config.toml
encoder_drop_path = 0.05
encoder_shared_expert = false
text_encoder_bias = "none"
text_encoder_qk_norm = false
adaptive_grad_clip = 0.02
Rows from block 3 of the text encoder, named by matrix and row number. Rows with one number belong to one attention dimension. Each number is 500 + 25 x the weight over its row's rms, rounded and kept within 0 to 999. All counts start at 0. Numbers have three digits each. After the name is the row's rms in percent of the matrix's.
# v: attention value (text_encoder.blocks.3.attn.v.weight, 320x320), inputs 80-159
# proj: attention output (text_encoder.blocks.3.attn.proj.weight, 320x320, transposed), outputs 80-159
v.125 118:513491547484477536509505529441539542526492502476507497500476488497492549469496517536519459484488476517502501456492467501510530490509470504506427508477513452523526445488536521497521489522529519496507492479540497514530535493520507531529516511
proj.125 121:525507491488493510470498545531473463484454467527518438508469524533525514491535499509483529457470516525517499530545533550541481534515441553492499445526489465481513483477473478501495504486511501494496510470495516488437505515513563522496502476
v.126 127:518510500474487455496509472473504506515483510501494510514517496477524488513539531508512491542476499529510533463532466577498497429551473508499493470504490490483478460504499497483451489481512499491491464518423526478517467519521502509535494527
proj.126 120:497501534496469511471493508541507508500532494514467478516499533521506535473471508508503522506502485506447514468501489531508515525469504502462514552475533493487509525474482498495477496506547598529497550540498509491515536511479516514508534503
v.127 119:526537467481529462487496520515515548497525493464506517550539489523469514502516501510509496518548485505464485518492521523466536535513443473503478515530482523496521494479534501533517516482471529503437577520545480481506516503508488508513553479
proj.127 117:545510503491508471465540492502488456496486504517464499471469534515507460511478469503533482525508536507507518473503508493496531543465512551550470466483506466489496507525517502527513502535496488471512449500453507474502493498483514563562530514
v.128 043:475481510523471492472499485482508523471533500540516478487520487516472506489492542548497489459507460511470476516508513482500484501465506507522510517526524511522497515470473526478538530510500506524460533509483471487534436504529487504490506532
proj.128 050:537496516463498511487542530540491470506496492482487519522529485518524512531483466497464494550520464462514500494466502542492515545540487474488493482511491477525464465549529499533494474479515493506549480468515517499475524491501528483526509492
v.129 047:524466510472507515503522507530449492528503519497465515487532530497499470553495487445526505480493509469539473467485511534508458422517491454463463512501467477539514524453468537503467499493496502484512487528506506498493531483484539484434507478
proj.129 056:469535495548498499498490510437508558481463496487515503458493510517513497488484524547523521519484509532478531517511469471508510502437525518499471529475534523498493512538520488496510481494510526530459462500492471482518494488498464514498476475
v.130 048:496501527473476518483509519571510524516533490513485514512491494472505497496484467467540477524460513481519460483508503436492506475493517469468522500428525461556524482452500500521471540528473533481511485501489478512496522481482469504473508502
proj.130 048:500532492513482481508455519434465499502463487456506493498505530495487464511466506539456485455481500471497500503499473569483509480530504516501480453534504511465510514546480527506539461451506475551480493491531468498525517499492494505484501445
v.131 072:538531494482516486481536501478529510446473498514529507529466465561496493531498512504509548545477504487501488533509505487494529551495524559536474471508507455485506507543520488505484481497516498514436494500519503450504476512506476486557490517
proj.131 088:494512496464501508515505498551521447496559535474504455493527530504487532488490484489472470484519507530460465465463466482496482479492477485472512496518486484501504493485522516509482509531500453442535496533520529503523481526498504471492518484
v.132 048:491493492561473479534544533473492504476498478540512493521507508545504534516498511475521529505510500464501512524461489519505535515492500506502472495518512452508466495523555485501500475509518511542512452480537503459497516492527527515580520477
proj.132 045:525539487466500495507501450488550515520528542473503475485522516505473496486509492520455493520500541551487475475484487520486458522515503516510502506477453495497535470487497524498510481486499459439501536545467523547496473521458497485479491536
v.133 049:512538506472509514512454495543510433524498513495506496513463500440490498516504478498495493548507537482500537481468506512534498497536535499479473506482493496467518546547535513531462504536515534448472529530516508481530534508475487496499537514
proj.133 054:491506485511498506512508471488485494497490503504502485473528523470464473515475522483513515482519495542494454522550482478481500506486489489460547483491539494516499511488498478467505465500494490512515476482497482536510450485508474511495484507
v.134 052:471447526490484494518474499494461511553498494450471515440486479496494485491481496509460491446529509519517523489521498515502488483498464480521528540506516547465513515484457530501527506503516505486532531521456497525492482515481515477481469480
proj.134 063:509502491535508523456500518504512503495448493560488530567492484506509499486526492491534471523487463459524539542495517487512503484506500526500487490523484490490480483497500482495454481492501521517474513464524510485488578456517502544506496523
v.135 042:504510533488508513511470519504485488509549488495507556526492491475488538502461479527550491512516499484478507524499536455486460507475493497499503519540511492524516513503477535513507512519521530449477557496501475487530443501497472495473490534
proj.135 047:541505492486475514484515502520497487499496512509492481533538466543463487480501487508447472525478465480515479484486474557499499488543463493478498481483498462508475438495496485502501500501508457559523471481560493496461540483470513513559496496
v.136 049:510493505516490519473491487530532476478507522505529472493489444478461518495542519538479512510501475500469525495499492559558506493534542522522491535509529486471481525554510490490490482511473513504509510538513540481496570508497498485517529504
proj.136 057:525555488482540499494514482515512482509519516477509505531520537480490503512475492476491496500523529533512451517488491455443514511492501480474526487478512462516524468474524506520517501491536494488501472487467491507517429508506471532511462508
v.137 058:521517504492503533487531500505551451467487512533525509505509453487488540502490509497503519568490502492483530526485505494535543523515536504506451481517495478488489526539547466484480509527482534489459511499539501454510533522505493510551499493
proj.137 067:501529503482491465506468458508480489517510515484503444495532526513458476509503510477481488456504528532498422483473469500490482506517477495480535498478507474502528490502495505498526477491508456471517491509486521534530439515482486499481521513
v.138 055:516507531482525492496534512506521441504490495484559559486498472485529541553504465502520504507521532488477521509463507498492515522511540467490471497553487467501523541515498540494454512510500551444461490538535478447514515488509500497497525515
proj.138 058:505524487502450506501446465489502523516495521529474459562537498488430493457526536499484468506450494510497456506507466541481492495517483549504506507458505472530518506494509479531517471515500434513480501480500553555490462491476515475504487503
v.139 073:522508511514546506481501551485485470497516510489561529531509472496504545490474480520528501524510501494470491518476522522499487495469524531522502506588485477537498501507482495518485476487491529475462529499504511474503470490519479491489514517
proj.139 081:538510499474482523529534457565527464496518531525497480534531467524457549477538502468449497507489512543459477484504487494466525488513493506475476522464512456500485477493530496519497549535506467488479466484533493468498479512474501491537486501
v.140 046:473532519481531480475479511485489493494517486496501503516487538497505489498451520518499494503473501549504490472507543450486472512491473494523512494524507533492499479470508510547494512531511527473492537497494485506510441525508483486464470542
proj.140 053:501467470484468510466508506476504488524470479508497512498506499493507515494525496489491501497526464448510503523522486542547517510509481506472494500501506486526491526509507480467487494502440488534485493456504543509507580471517546502491543488
v.141 052:494538499534551497470478488495498519497525502502534449531456504549498514520528446503496504517482494481460495499499543543487531528517510509514533514512505514459504495525495512538546492472476499486482505531526484498495463495521489507529461499
proj.141 063:507503474474503517542535464511536481491529516481506530507521511448528573488526518467520532510524494536486496510481497457520491502460486514460485502495520478506488495446554494515461518538495501491469479479481548488477502522503501499504520497
v.142 050:459502507533460528479490491532505453538521502529508508469567530458517489505511513543508481452523464507448514498499511518515491485494525473494488504528550512505506526470481510474518509504505544501501496502485481507503500503499519527457534490
proj.142 054:506477505498497472471475507455522554501423477507489497559477493488485494506507507480499490534487509468588484553497491541508515545531505515529481519476472498530523501500497498521501465466483501535489505437481529522468515476491518514468493512
v.143 039:508505514503502486483543526504492504492493515473490528463491435522469492539484535544463518468512482499496525511527474488484537469470515489533498564541487520507507535548441516449505480508493494485466520507444545459479486519507506431489461518
proj.143 046:523457517465504531470481510527478494492520512526499490560535513535507536469511498472477463531488499501523477509450484540534496502533465510511495496507485481500477455459510495518477505512548497481505481492537503512525550490512471540541507493
v.144 043:513519484518530452521465526470490500478479498473540511490495510499507485482488509506489490526520510513494486481476501457465493499496508516522517519535443483508473464488484495529494487495514499488496496503501506511540459494536453475484491527
proj.144 051:499483479453499540511545473558510481532555509519513510501519471517484537513491534490500504490495474507454493494523519520525529517498488501487468500510533484514500540533519500494500536515462518466501508488482490481501500519490559478537505521
v.145 063:490490489505475470524503476488505518512464473523455466456523510484486444491517530474492496441492516525536509497531486518513496489513483474502490486473507545472489492502489493486511499505505482515540462491470525525488530514494518486487511475
proj.145 063:478475515504522496465499539452483547494476489498519519495467512506532479499473502531525498520515515474540540507516513503520521514470519474530515523531490520511472527498490521480494479482483543507495542501474492527513541501517487528477472517
v.146 048:515506490476550521508470436499506497565495489494498490519470512442475493517498482520512476482516490509465473505438525504480478485512522494480502485542511502493525550474484524493503525480454536468426531496506489509508477489510466506480522513
proj.146 051:487488532522472497527482523518481512445498519498498500475516467504509537467525533463526526527465480509517519507582467507508496494495497486508507508440518514509505490525497453477495523535547492532572496486530515518461454509474523500533498466
v.147 038:468536470497530467489508559480494485479503495501500505538464532549537513501489480524515553527507505507518506454500467470459519532506456497513505521537475505462506475544507506487496473474530485474532489518496517472495511489514489526502488482
proj.147 042:508454485512474499522480473466502495539510512521527505462504465476490509475506531496493487493494509531493508518491495564563510499480489523502465511490503476536505525437507507499518501507458496517441486485483503480498488510497483512501513542
v.148 054:576500504503520518534512488496491531486488517436519485482489482490484511517463518497479525537489503484529514536485475501519507478516507537525475507503466480476481501539498475533491484490478478492485503477507520516507487521468479485511497528
proj.148 062:474521506493526518494513497581530449452560517519513511535523494526482518466502475473514486493529507547461460485512500455478492500486481514479527495500516497477512455480494483478503527532557519482514495542519482461496480506509487516555494483
v.149 063:483473524471474470486514532515454522509511519477473509520499524491515461503453498498502522457507521503529478464529448441470501495461471467492503535495490476529496485500502504512475493527527518484489454493455513489481538492473509488455501509
proj.149 068:495502501515485511494472526458513511513469478512531534484477529516508497494521490523509460500495502462493535543493510540531480470500508525511463474503501532505528512465475511487491468485489503511457508481520481490503500448517487508475486470
v.150 078:512519515502521496491499536476508465467484535492563533527506495485529567465478502504518515534521507515503515504482497491482497529491509531511508508559475470508500490535538485527462477513496521479487516502519512455522512481507494516523520528
proj.150 087:517517473494475507516504462532507451533542492539489490524509476521446483495528492486473487461503483511447477500503520491481510493539484506494477491468504458517521478479482498499543512515483446457476482489506496500500441491472511465493503516
v.151 048:483522488501491498471503563519514502487532507484521490534479482533522548438482495499515523556481479533501482489520473495501498531490492530525552493498504478536482428492525459483510495499497490510502532513520507497482515469505479516525482479
proj.151 052:530511485491484497541494458508497473518495528500490499493487483480468462527512477479470518444500497475462460473478546490476513473520510481462463461512478481459510525488494523532527537482485489489499480507498479458512477533490485514492539531
v.152 051:495534475534539504465486501524484535488538496524515440546496512533503500513541477494535470495476451493472469482506545520498521497520521517504544528502546491505492487481479508511533508468468504509520522533538485525513465477514464515482462499
proj.152 060:500510494491508478528528485493531483493521501445508539490508517465541540517490507513473550507525517496489503490479504475513509501459474504471436500485495495500507477504564507528502519513481486501456440466449517465477527546514527500500531470
v.153 076:470466514479479466527465512500474491540496465473467520470512528454502475472468527502505487462523499521512492497506523458493466484496478485486530481509520538520478477468474507486524516515520513496545498463467504527508447508510498512457499504
proj.153 088:510484499523466509477514515482478528507458491543512514513478446543498485494492495517494486519472485463528537507535490568523518503525503491526486512507474496485486523528471516482484491470481522555509542486527484493482581479473541522523485518
v.154 039:495525490482501509521435424487535526490479481522454437554480535472484468494518525483529495508490499487538459479479557481501481521497487518482468449450541480492501513450553493520503519504479498527492498484509491502532481546490487519495512508
proj.154 043:464501507533506493498539553477446477482509472454517527414470487500550506523458470524506521509490463497494551491522470505490503488498519463493540478501484509523500504548457535449474479497529503497559533522507509513495506489505517474511482474
v.155 081:495465486467507480540509460471477545520474506488449518492484507512521466501522470463510497457490508529544479477510484508487486504494454456489507492462468494488523496470509507499506501477488468514522462508493488553475529477496509482508479492
proj.155 090:476504512538493495468485525464505542482511482496513508446479527490533497496488519541542519501494502461486556489518509474532493458465539500535507502527517572512493535504473482491496498512486516515492507506488500485482498497520481504478480466
v.156 043:494494482511498458495484519521487527500521461492460488492482495528463475525514509494496502454459466481505474484513522515515454444529472506512524524483525547508465482490449510491533500488498469513573504496483529509494505492525492487461492498
proj.156 046:530504508503549529498540527469511527479502510475529505495528485513534528485469499517491515542515523548527510485508469522481539535477509487483480512522483465472483480518535537507493501472502534544481478521489459486494540520499514542525486478
v.157 040:523504517509514490533510465531482576497479485516495429461491521522442463530520480475495497463505506478477496522491549490471526475518556507498507472488515537490477504531441509511517513494480495530499493463482504524505449519484494491469501507
proj.157 047:484477513478526538495540527479514479453520509460515560516532475500605554479490492510527515535495493526532531508512459503523498518462467491525499536507508527465480479480543508484484520516540529483508510514506502496463550515524509497539486443
v.158 090:469506485511457536518487441522508477519531475536465461523501529467470490503531492510532470483533475468473533508469521518536505495537511469457469491455541515455512540523525503476525509498492537514513507514509488510515538510468519524522515474
proj.158 099:503489517522517457501498500436485545509459506469496509458512523463518442537484491515509523527476534505560486508511487506480460507489509478514541505472518532530493470502484503487497464482505484542519500489469492549491469505513479509456474510
v.159 050:517492510458484487492539484476475465494479519511488527505501512545506448531478522478520541511506506489518486499532479461500493537468501502487450477470477491507531530522529499493477500510558524504461477489495474465500503515475534492486499503
proj.159 057:467486511501473495490458527494523519492495485493500467419504555477515479533473477543508471492499492476488527500440484522533476468483506466524510494542515559513488534505496506487483472497474479496515482522504510510537496470514479471481494492
v.160 147:537514490485555489506485485509490496491491526524495459475489484522491475508515468485498508470458515537539518508530512480461457485506495537532567519521523486535501474466482511467489514507547497517487489550523510495478567474506526512490529519
proj.160 156:474475547460496521495510514473504497478521505505474489502484511519525517513454492447510508540502501528517523513510486518442489518561525490505508533474533504496497526488513475490489510481514483488479513493531487499466511508460527521500501523
v.161 132:500451461453500520534519518486507508465529464521494456488526544478475501507506515533513497516503507534474468476510507490512493515556540496506458492540543478477486509489479516541482526470489505472503485472508513478459540475470496484505464492
proj.161 136:463483550486473503473504500529498510499493530468460489487520507510499498430477516523505513486479525454495504514519518515483481529504540549531521511499453455518501517526468485514482495503504445504521500516489523526568502476520519511500519470
v.162 162:501484522468521508495478534521511490443477498527481478473536542498535519500531497503487511502517512494495532471531498498520472488500477483483491532488509472507471551462449484516454497534514461500518499532501497484480533501472484462531457480
proj.162 166:510510512491457528528494484529501473506461527523475473510507565496480484465497511495533520477502477489536522489534508482490536513507486477463522508496503470497522485459451475461510506476531506496437458529519499516462499465464523476483496478
v.163 114:482525505543529469516524493492489542530452502476530533491479468483451517475484487512497520495468509499472476547510496494507556487478482482497493491543523496493464488466469468510543517485456504539530516491494569541510415525483488529519512522
proj.163 105:478507498487504499500477476462457502511480516456537526496482424525526459478508480551487431446526538513492494516475509499512467505528515519504467491506512506510489477515552487549500529533482517505496545475501491505563503536500467496498531478
v.164 116:453510447525501495517472550510481516478492467476481490477478517432481499473455484457518500540501489464500520521476520501489471496530509513537496466511519495500540535506530494509514513545533486455503548457462508525504515506496511475479498514
proj.164 108:475484508458496471499488479482568495490528496470474545520491536534439494496474521480501505509499543522488498488536526501528488457561502496518551456499506506526509511514455469478520473489474496513503484504449540507533491557561462520466505474
v.165 142:443491536523499498501448495491484517532470516469510546497517466482513489487448519497504515486488503469503511500474526560506502508484541509484510491475476489519459475529525521461514522438499592488540528500494544477510490548520489504502522532
proj.165 138:508519496515481517484499526495504494504491485458526518481527484483487456504509488466489476481512483520505473537477457504525454461548477470467482462512463505487546488457505460480506471538530477493528527552490514509525487495487464517491545490
v.166 128:535540519509498502495502476530529547519546488482498541520505522500512492524530480503512478540487509489473459506454485455525527507539481474527493472526473454526471476529520503501453489493502468526535491484480515482484476479503479516515472476
proj.166 122:509495506525519504481493525510470442477535480503526478506535458536527507494555506488522518514505507536513481500461496501496496522481480498485489506483497511444488474537527489563500551514469485486489524492497511514495502510487479513478520511
v.167 141:517527488510466482477522532500532532521524477506491532505470476483508505523516511536474488473504503518489468552485474505535527472492465528496426452464486517506489507544509531503449502502488504469484522494477486527515482500520491492490492519
proj.167 150:509506496602542491501530523547496509505487492500537515515526475479467485473534497578469508505473517509471448492445499487527534511452489515506488481515477491492533468495543525532483498524469473494569507505529476510535499500518495490470486515
v.168 104:557497525505474548500490490455502490558489502577508458501457516516492493535515483475498471511484489557524483511539501470517495512504496517541483453504434538515490467560532534493496452472486482464515493524503474468501506553521511520502474516
proj.168 104:462499513530521466512490526519507532489511475498504527478508544469533527535458529535509537523475513531483490540462449493523528479477521516535466528483488520500546499502554524471471475477495488519554499463523460490501508509505524464532478524
v.169 119:513554485446497497495501491493485480459486523494486521472504509501539500506531535465484499502493509508494539508591523501507504500510524516545515492502503521479465508492455471520475527519485500478560502518483539481501496513530514466554514531
proj.169 115:473505558503498492491495512489490460501536521479520480480526503501502525505468481536519547497500508501476485493516473503446505500520504452473521545477488458484472516496483480452484502534530505490487480527532499480517531506488468511489511502
v.170 123:442505481483508499494521491494498542508530501491466477478491472481558544536466502507512521470510552506540516496485500509509491503533525443510517545565490550529453452590505470479493487490491482468510505504532502499460525482509483491529469543
proj.170 122:497480504520504494521511507504520507498504476462504459515519575506485498500503493457473471534509464490493536520444475534522482512539490501501526479470529452504515509467484506523472492486523479487525478509422557502526509518476550532461505478
v.171 115:472538511496506465484535507521508475471441549464494476530501475476474523476526519509473481517496445495490483516518518531536493479486456496497494509506514503492505534494531463481507535505477476486504497516524525486515455533505499512505520519
proj.171 106:501475468518511525540520489501504489503518509473564547462485524468512502531538465548499490476505455510531438493501550490509504512480525479461472439464529534489502486541492542498506504526501532482487534522498496499512482489512486475513492516
v.172 128:518532532528497555466520520543501506531484517495511464534471492500539513502486486539509459471522521483459525516510484507518496518505486499492444523521510509539505450528500489474526513488518502466506485465532455465464475546500502520504477486
proj.172 120:481486491489501436543495508504521521462491500461493529490497530457489457482480524516520506469468534489480478500488505527536510489514521504499499452506453477489469528552497474515481474462482492501533498469448543530472502485543517463546499479
v.173 131:499496545458511521478475480475500491533509523518484532490514537505502536527526520466516511547494489500469486486521468512486491523494528463486521521471461509495492487498501471500510490464425493492530504493489489487511485482489487499543496476
proj.173 124:529551509494471508454493540466456478523505469496526438500533441511497479492555490489542495495545524517499477507484495480497494509508466495468493548521482517474473453524502529477495503487507484516502484480524474439514480459470463518479505510
v.174 119:538530478425530464497489474487501463501510479505481521498553496551517523502538530502533487518518509501505521459501492474465514511496525471507520510493476428529499487519511507497508454503497453537512494507532510476505518443445516520514462477
proj.174 109:466520491415499503495471474432519503528549500526495499511493507487526533533499512468539576506518536489518535501537452529476522499461472488513499554473476550513506476495557509505466464495509500476466475453503468476503463504514499503527508513
v.175 141:488500527545457517518490486486473553537447510562513493511475473525474481509478476491453474476446486498465462562477482497494487460503531522537488505514445511515485464518461541483506474495515525503551518494489527486508464561496465487522490510
proj.175 141:481524503539507521501494489508476503516483446476528516512508444473506490477508510500555475487516530549487508525496476502542552517481440503485448484502501522490479509519578513512522510517472511503526473465535446502518485502524479514486542501
v.176 107:526495518473465521446487496497463492550511492518488485490488511528528489530499476476493501495480511513529511490475457501448495539486551506523520488486474560507505443491532544503489486492507525515494473515516448496460581498525531502538484522
proj.176 110:528514493523541491511484501512497535481508479535490463500494532504514576504489514460520534514499500495497527503553482477462498511455499521500485572499536497495547535556489504515475513485529474514516448541522501475480487481484542526486489510
v.177 117:507521509474496455486506518426540541503500519517513548488520513494492471511484526493473475496471500509502518496503554550527543513541517507477454481504459482512462509486509494526503493497419471530472496545464514527499497516489450496529475549
proj.177 117:507513457521479474536536516523512485503494484484525507505471545475451528474512506494499512544504496463493539493538501513507509482511498480495482488502494494507540495481490515505476460549504498511497587510477551500490503520457488516519479495
v.178 143:492479513483501481504489508513482516510471477514513557479519480468537442506466542530422507461466454438485498489475488524475509508486568550497490496494491482477480496460484518516492492518506509546538497523491491500497485526498535482571482523
proj.178 147:491505457547516502526489487504481507524506469498514560484487418460460508484522501490523510458524483518496482522528509476529555502493493428492486509539472521497557493492525497546534507547495504443472519495534467535518491518487481491462528479
v.179 115:479472495481510530493498489517504454486483518511509472517511508482525500475482464526462497496521493465541521470502487503515518528437491517506498544526495538541501521512503517505485539471559489491541486513533513502484494534493463530504519513
proj.179 115:471503502483449501509500468487518548543472478461479478481497546460483427553466514466536494453480518460495521505533520491502503475505530474483494471514508490520480525481484510485506493478528516484471472449491462518484516465488587447531478487
v.180 127:500449483499506516503528484451543553492508503516521490471475474509475481485486506545450496496519486493499473510505521552508506501552547488481486485514486470496511482494495515531462471503477512466488487516452504475529473516529444481496477493
proj.180 126:474498501586482477502542523520508520511469482500502518475550465475468459459496511529511466479512511509478474494470519519538537507499504538515465485492496475510473505460499541499499503504470461499535499474488496522526501465510529497468494484
v.181 123:522449524508522470518482478472510485519542489512499515499503525514481503497502459485492518507485498499489505490503526451473520473518519485490510508490475477511467468485517511524474469502524489490538542507576519460498517480513541498507482506
proj.181 125:486505519490477526451458495538474500535513470506485523477553473493525499547527533508474504485537475541486485536482467458494498516488478508531491491548512513481540503507531535483510497506509475499510458482532461483525474528493485549519525542
v.182 117:470506494485471446476524511484514526499498514505535504524500480507504462503510513540488523497524489518474511469472513510530485467521485468476502540558510532465471505518464453466512476508489474492455503519524520551528481493476480495507471516
proj.182 119:506493423496474534545497485526484513511486491497467519492474518467501528522491459504467466517521463505532529518459508498538557474485481476487467459484508524545497480483528575516514503533447521471522512484430484476483494536506513532537468490
v.183 127:417505471527509512498538503496500497513471569462479523484467481498508467490495479520444515481488474517514493519487515534499499482501501490529504521498506529531502529496536491465510516468476525519521495515474560560491482532489508509512509533
proj.183 114:489458468527492536534518479503542536534452449478506549472480538496469456525512454481503491492474481524503484549507478489534531491510495513489459464489499484491481483438513512525520504507489450446500503506500449491516520495498552506496498507
v.184 117:487505467525495530474505527438532525511522517518532507477467498502464432508499435461537489509486516520510488526480532524537533503554468498535473486497499542531501515477536510523499498463467541521489479525458516518508501512488472494478495485
proj.184 094:474444490514506490533512496533535482511494455481501495477502572511454527445517510500501449532509505502476511487505485511537494524573539538517501494457555475461480530502461487485479524495480447505500552483476520481476535488488522492518485503
v.185 118:514529483445521499442529527449537470521543479470515538509503491469525474523506523505507494518504527546521519516544484519500522526457522530474498510521519520515476492511499478475471508462518517431467555489471521483494521480483493527564525519
proj.185 135:519535517515446473475513554512480481506484542459478445490541517487472462476504493505481489498494552486474492490494525496489506484531532485488510508533472494524514514495504540472484474461458484526503470468477484456512483500506508525511485486
v.186 116:477453502514517501472529542483497501530470509523477526504473509478506519531463491457473511513502498533491455508501513509468533507476520493536484546497472502508462480527526534515454484529466515534484461489508476466536517517491512511517478560
proj.186 103:518468514529535499502498500522461527536517458510538485494467494499507482499501534556479499470504537502507491552489479471503497513475508507470491481529503494483579425503490510502490494513512460479537539526509480516544497516513519504476474483
v.187 112:459538503460483468490455529531513513503489495458484511467498507436505492468494582502465517479481502512486534499501524545558493494521457500507469490493521487490465528472492497489494520527470499451487518504466512551529492494547506489482513507
proj.187 110:509522509538503525499526515535502484452518490471538531510500489509467507500528473534506499469563449517525460496496517468521507459521515469485507482470495504494514455522461504482524482571502490487523543560532496491502511499473466515480512490
v.188 138:560486483471561464486468475517508461524504475570494478477533538547493495529507476493522512466501525540522475540500502496453532510448507497491510518518484503438459504497476498497540481505502493509532480520537476518488521458499531514490495523
proj.188 146:475536549462514540505470495453466503509531524517502500526466439504540514510502508515500529462525522514478514497508514485461492526449517485533503568509507531492529492512543519513478515523525525516488511468561475437522524517476484482506514508
v.189 127:478481508492417497536503505494508483494467474543525503542472506468517490477498506500478494514482494520513483488536497483539505476497483526542486487480496492456489519463467524538472510498516570539527542491480536493568461528504482485523509519
proj.189 130:474491472486476474480498523542479521524490508487488525478478459460487471493483496564471511465521544491473473479509532476521540450484517492490474483518468498551509508512517478468519520518476513485492505449514449538538479500527455476531487498
v.190 132:497474513480504534501468529532488491476528449461506456515502538481506522487452481514510515488511550499514502486448503541512510496476482517462482514515542503480483528465509517528483540481554502526477518507505471512468527499522468523468489506
proj.190 117:498508491533504485498478514483461499460527516507484490508485515511445503490506510451531507503504514448486532452536568476508518488496538501493492504476536502494493563519435458532511504491479534511461461461449511512456521483496513444499464479
v.191 112:544455562494484522525466507516488474537486489531489470511517533518496509482473530493462508491473465505509502474497507523503501500473507473487492517488466477502470498500492535459504481505522517496482507532514462467536554511515526494452525466
proj.191 109:498498479491483495492495558543495524496498476527512507512467491487479512529485497474535554497528488519507513527502502471520511476476493522504465501497499512493535500489511521490513477506505500534504488483525486494434498455485461503547465555
v.192 043:475516513530484514505526504486483501467472497519489490500569495505497514452486499510505479483498511526538458515502484468448546521486507500507503484528448476502496450501468521507521512471486464543476500505490456486523488490512502507525516478
proj.192 054:494459514477452489497496486513504502556518484480502507504454464499511526511491472470516525507513483500500531514478501526506468494559483477512510465476540523508505509470477475491476487539536487497497547512531538527492481524485476505514517514
v.193 058:485530501505517472499461537527514488487529489491546492495481506519479512469510494551473514489524507503489464480455451510480518501516519522488539486504488523490515506516503534502518535517544481486542493540502497504525519499503502459506512479
proj.193 063:485477489492459542503517457465466502487496497483475495512535484505498540528519547441540508483520460503507530488507560504506482490527476493495486488497505455481508479448518503504468451520469494530514503499481499486504496538535493524491513529
v.194 068:465534454488524528475493496489528487534488533484520506490471455502492533475505474519506460498501495497478444481486509522490567521484491555502514500519476524519520521455524491531529497494467450536503540516504494520475517483486495477515509465
proj.194 081:504506507508472532482492487571470514514516480535484463493534459526519532483505467486513536507519529534491496481492506461497464520511510497505531493493515483477483503500495504494445495518571459491533509514514537536532476520529513479520492527
v.195 062:467487530500479512491539507495469496504485495509494503478533510483485490508476528460487511519521432491536545518545486505478489496511496485520525487462519529504473489484484505513525456497526522491476535466521537449491500551485488492519505506
proj.195 079:523498469471520467520486521516537509512479476481486496525493509517462459522497483525481472487501525463498443478452477497522547473522524486492454486514469464509481500536530503487508546483462489466489489483488444527522543509504522531500509508
v.196 051:504485494486481441534503511513474524453477482520498525482495514530505485496473514477470559503480480485482535500553491498535462470497487493479508494508498521517465515542489484489456467512518524489510525478527543483489494502485501484482474538
proj.196 063:553493504495529511461490483475504519485510546505489484509497472514491450486488511519484438455483532479480491515476467516503543456486516494481473535520479465462498478460489506505540545494467547454487491518511480481522535499496474528465458497
v.197 059:522522481498536473521495519513501525476505486546495484521546522524525497485478499485497525528492539483520465466513501483488525481468483485452474487559486482513501477509500505508476506478523506501559481520551509538505476472494502518461504505
proj.197 060:513493504516428497499511428489522469494516532474521517495483435490499504492495473540516500468488484553498509543501529492529479500495460507512481526443533520480483491468461477511537458504495462534479524522485509469481488528471486502509497465
v.198 078:532497439457513496470496483491531536499495521490457453480498466498537491495507483484517472539455529507507501463533494509507552480447486503504499525519514471477500531497503493530488498514499485527510506514522518495498512478524475504502532503
proj.198 083:471507541512503492518491487548487456516508516525534492510467467501452521473520487517477543464520502529517475510479518469515531514504464512470485481474487500509482485503482490477535469511533473466471507495520503554501484517463497495515458468
v.199 068:510505508495548499502493511498520478536518529487512529491508489478503521492525503530465492485529530506498472482462477511500538500497514529457505497479495535507528496500525544513532540501516461479558492509509478554492486516512498489494507488
proj.199 078:467527475518456532528504488502472488506480462499498483505533496502516528504490516465562518527503461503496498508530537474482443508520486503520514498515513481476505515517488487525444455500515497582523481511475503480494485480500518512537562478
v.200 065:469493540459493497515499468484524447540474502475532470488524493472482480514485498519502519485493492497508494547468471518480526530523526501504546471487471514479512499485510522464596523541512492476466503493471438484497499532490525482514522470
proj.200 071:456515474506479527494491527504474572489506491512500486520496502530518549523506515432530495514510475498505479449517535496505454491515488517513494471521489484512521517501504512516430486498517481503518514506503543530521490480522504502503521543
v.201 035:499507514506531476509491508489529479548515469505467507468469509486464498479516487477498516493486507462490467523476463518526502451474535513491545465466461551522497520496504514533529502517515470466552498468476454507496539488540550467490518459
proj.201 040:468492487499452535510474484512435542487511513516478510507526507486537499515482561509527467484496489502484514518527514471470465528519499483514491498517513461436539540485508488469474477485500565526471508559501515485497503446469480502493492540
v.202 077:493500481479528546459509477490521542520506526499468505512521454509527539511510491486509433530488507515517469462492506492444563528471478508497496531504479458515498500469524522580487508502494457528522488504528504527473508492510475479528527500
proj.202 089:489532501504457483518479502570515461511501466497511475469488502471471529480533453530513563483549501524492496513479498466525495492529488513504506470482545524511492518531480511459501468502522425508529508502502466517511469519494492506513518476
v.203 066:511536482490541455508466513529534488529513476473527523518488482513537524477494476530513489498512544511484450447478501501513517492498513538467480493511498513494527494513492493510450511490510479524574488524532517534496487477513507476478496495
proj.203 071:501515506497449573466537457474474479470495514550486473506535447514500505490514497491494514496473513536473528501526532493508495501480479492499522518519525489477469500474496508534504471513523466543493485523497517494510489531480499500510488490
v.204 053:540530502463541512509478464500519483508520502494474539504449521482494488513554491492505530503488548485480486477456546511524505487505456514500465524495504522543529510496507490512504530488458457451508509530481470513497540479499521489495508455
proj.204 058:466503484555493531488516524515479486519511512509494481487522499494511536479457514528526490519491472523503515524556485482463417542467529500494530503486517484489515518500478512486484493509574524561510487513505531491498482470478485480487480523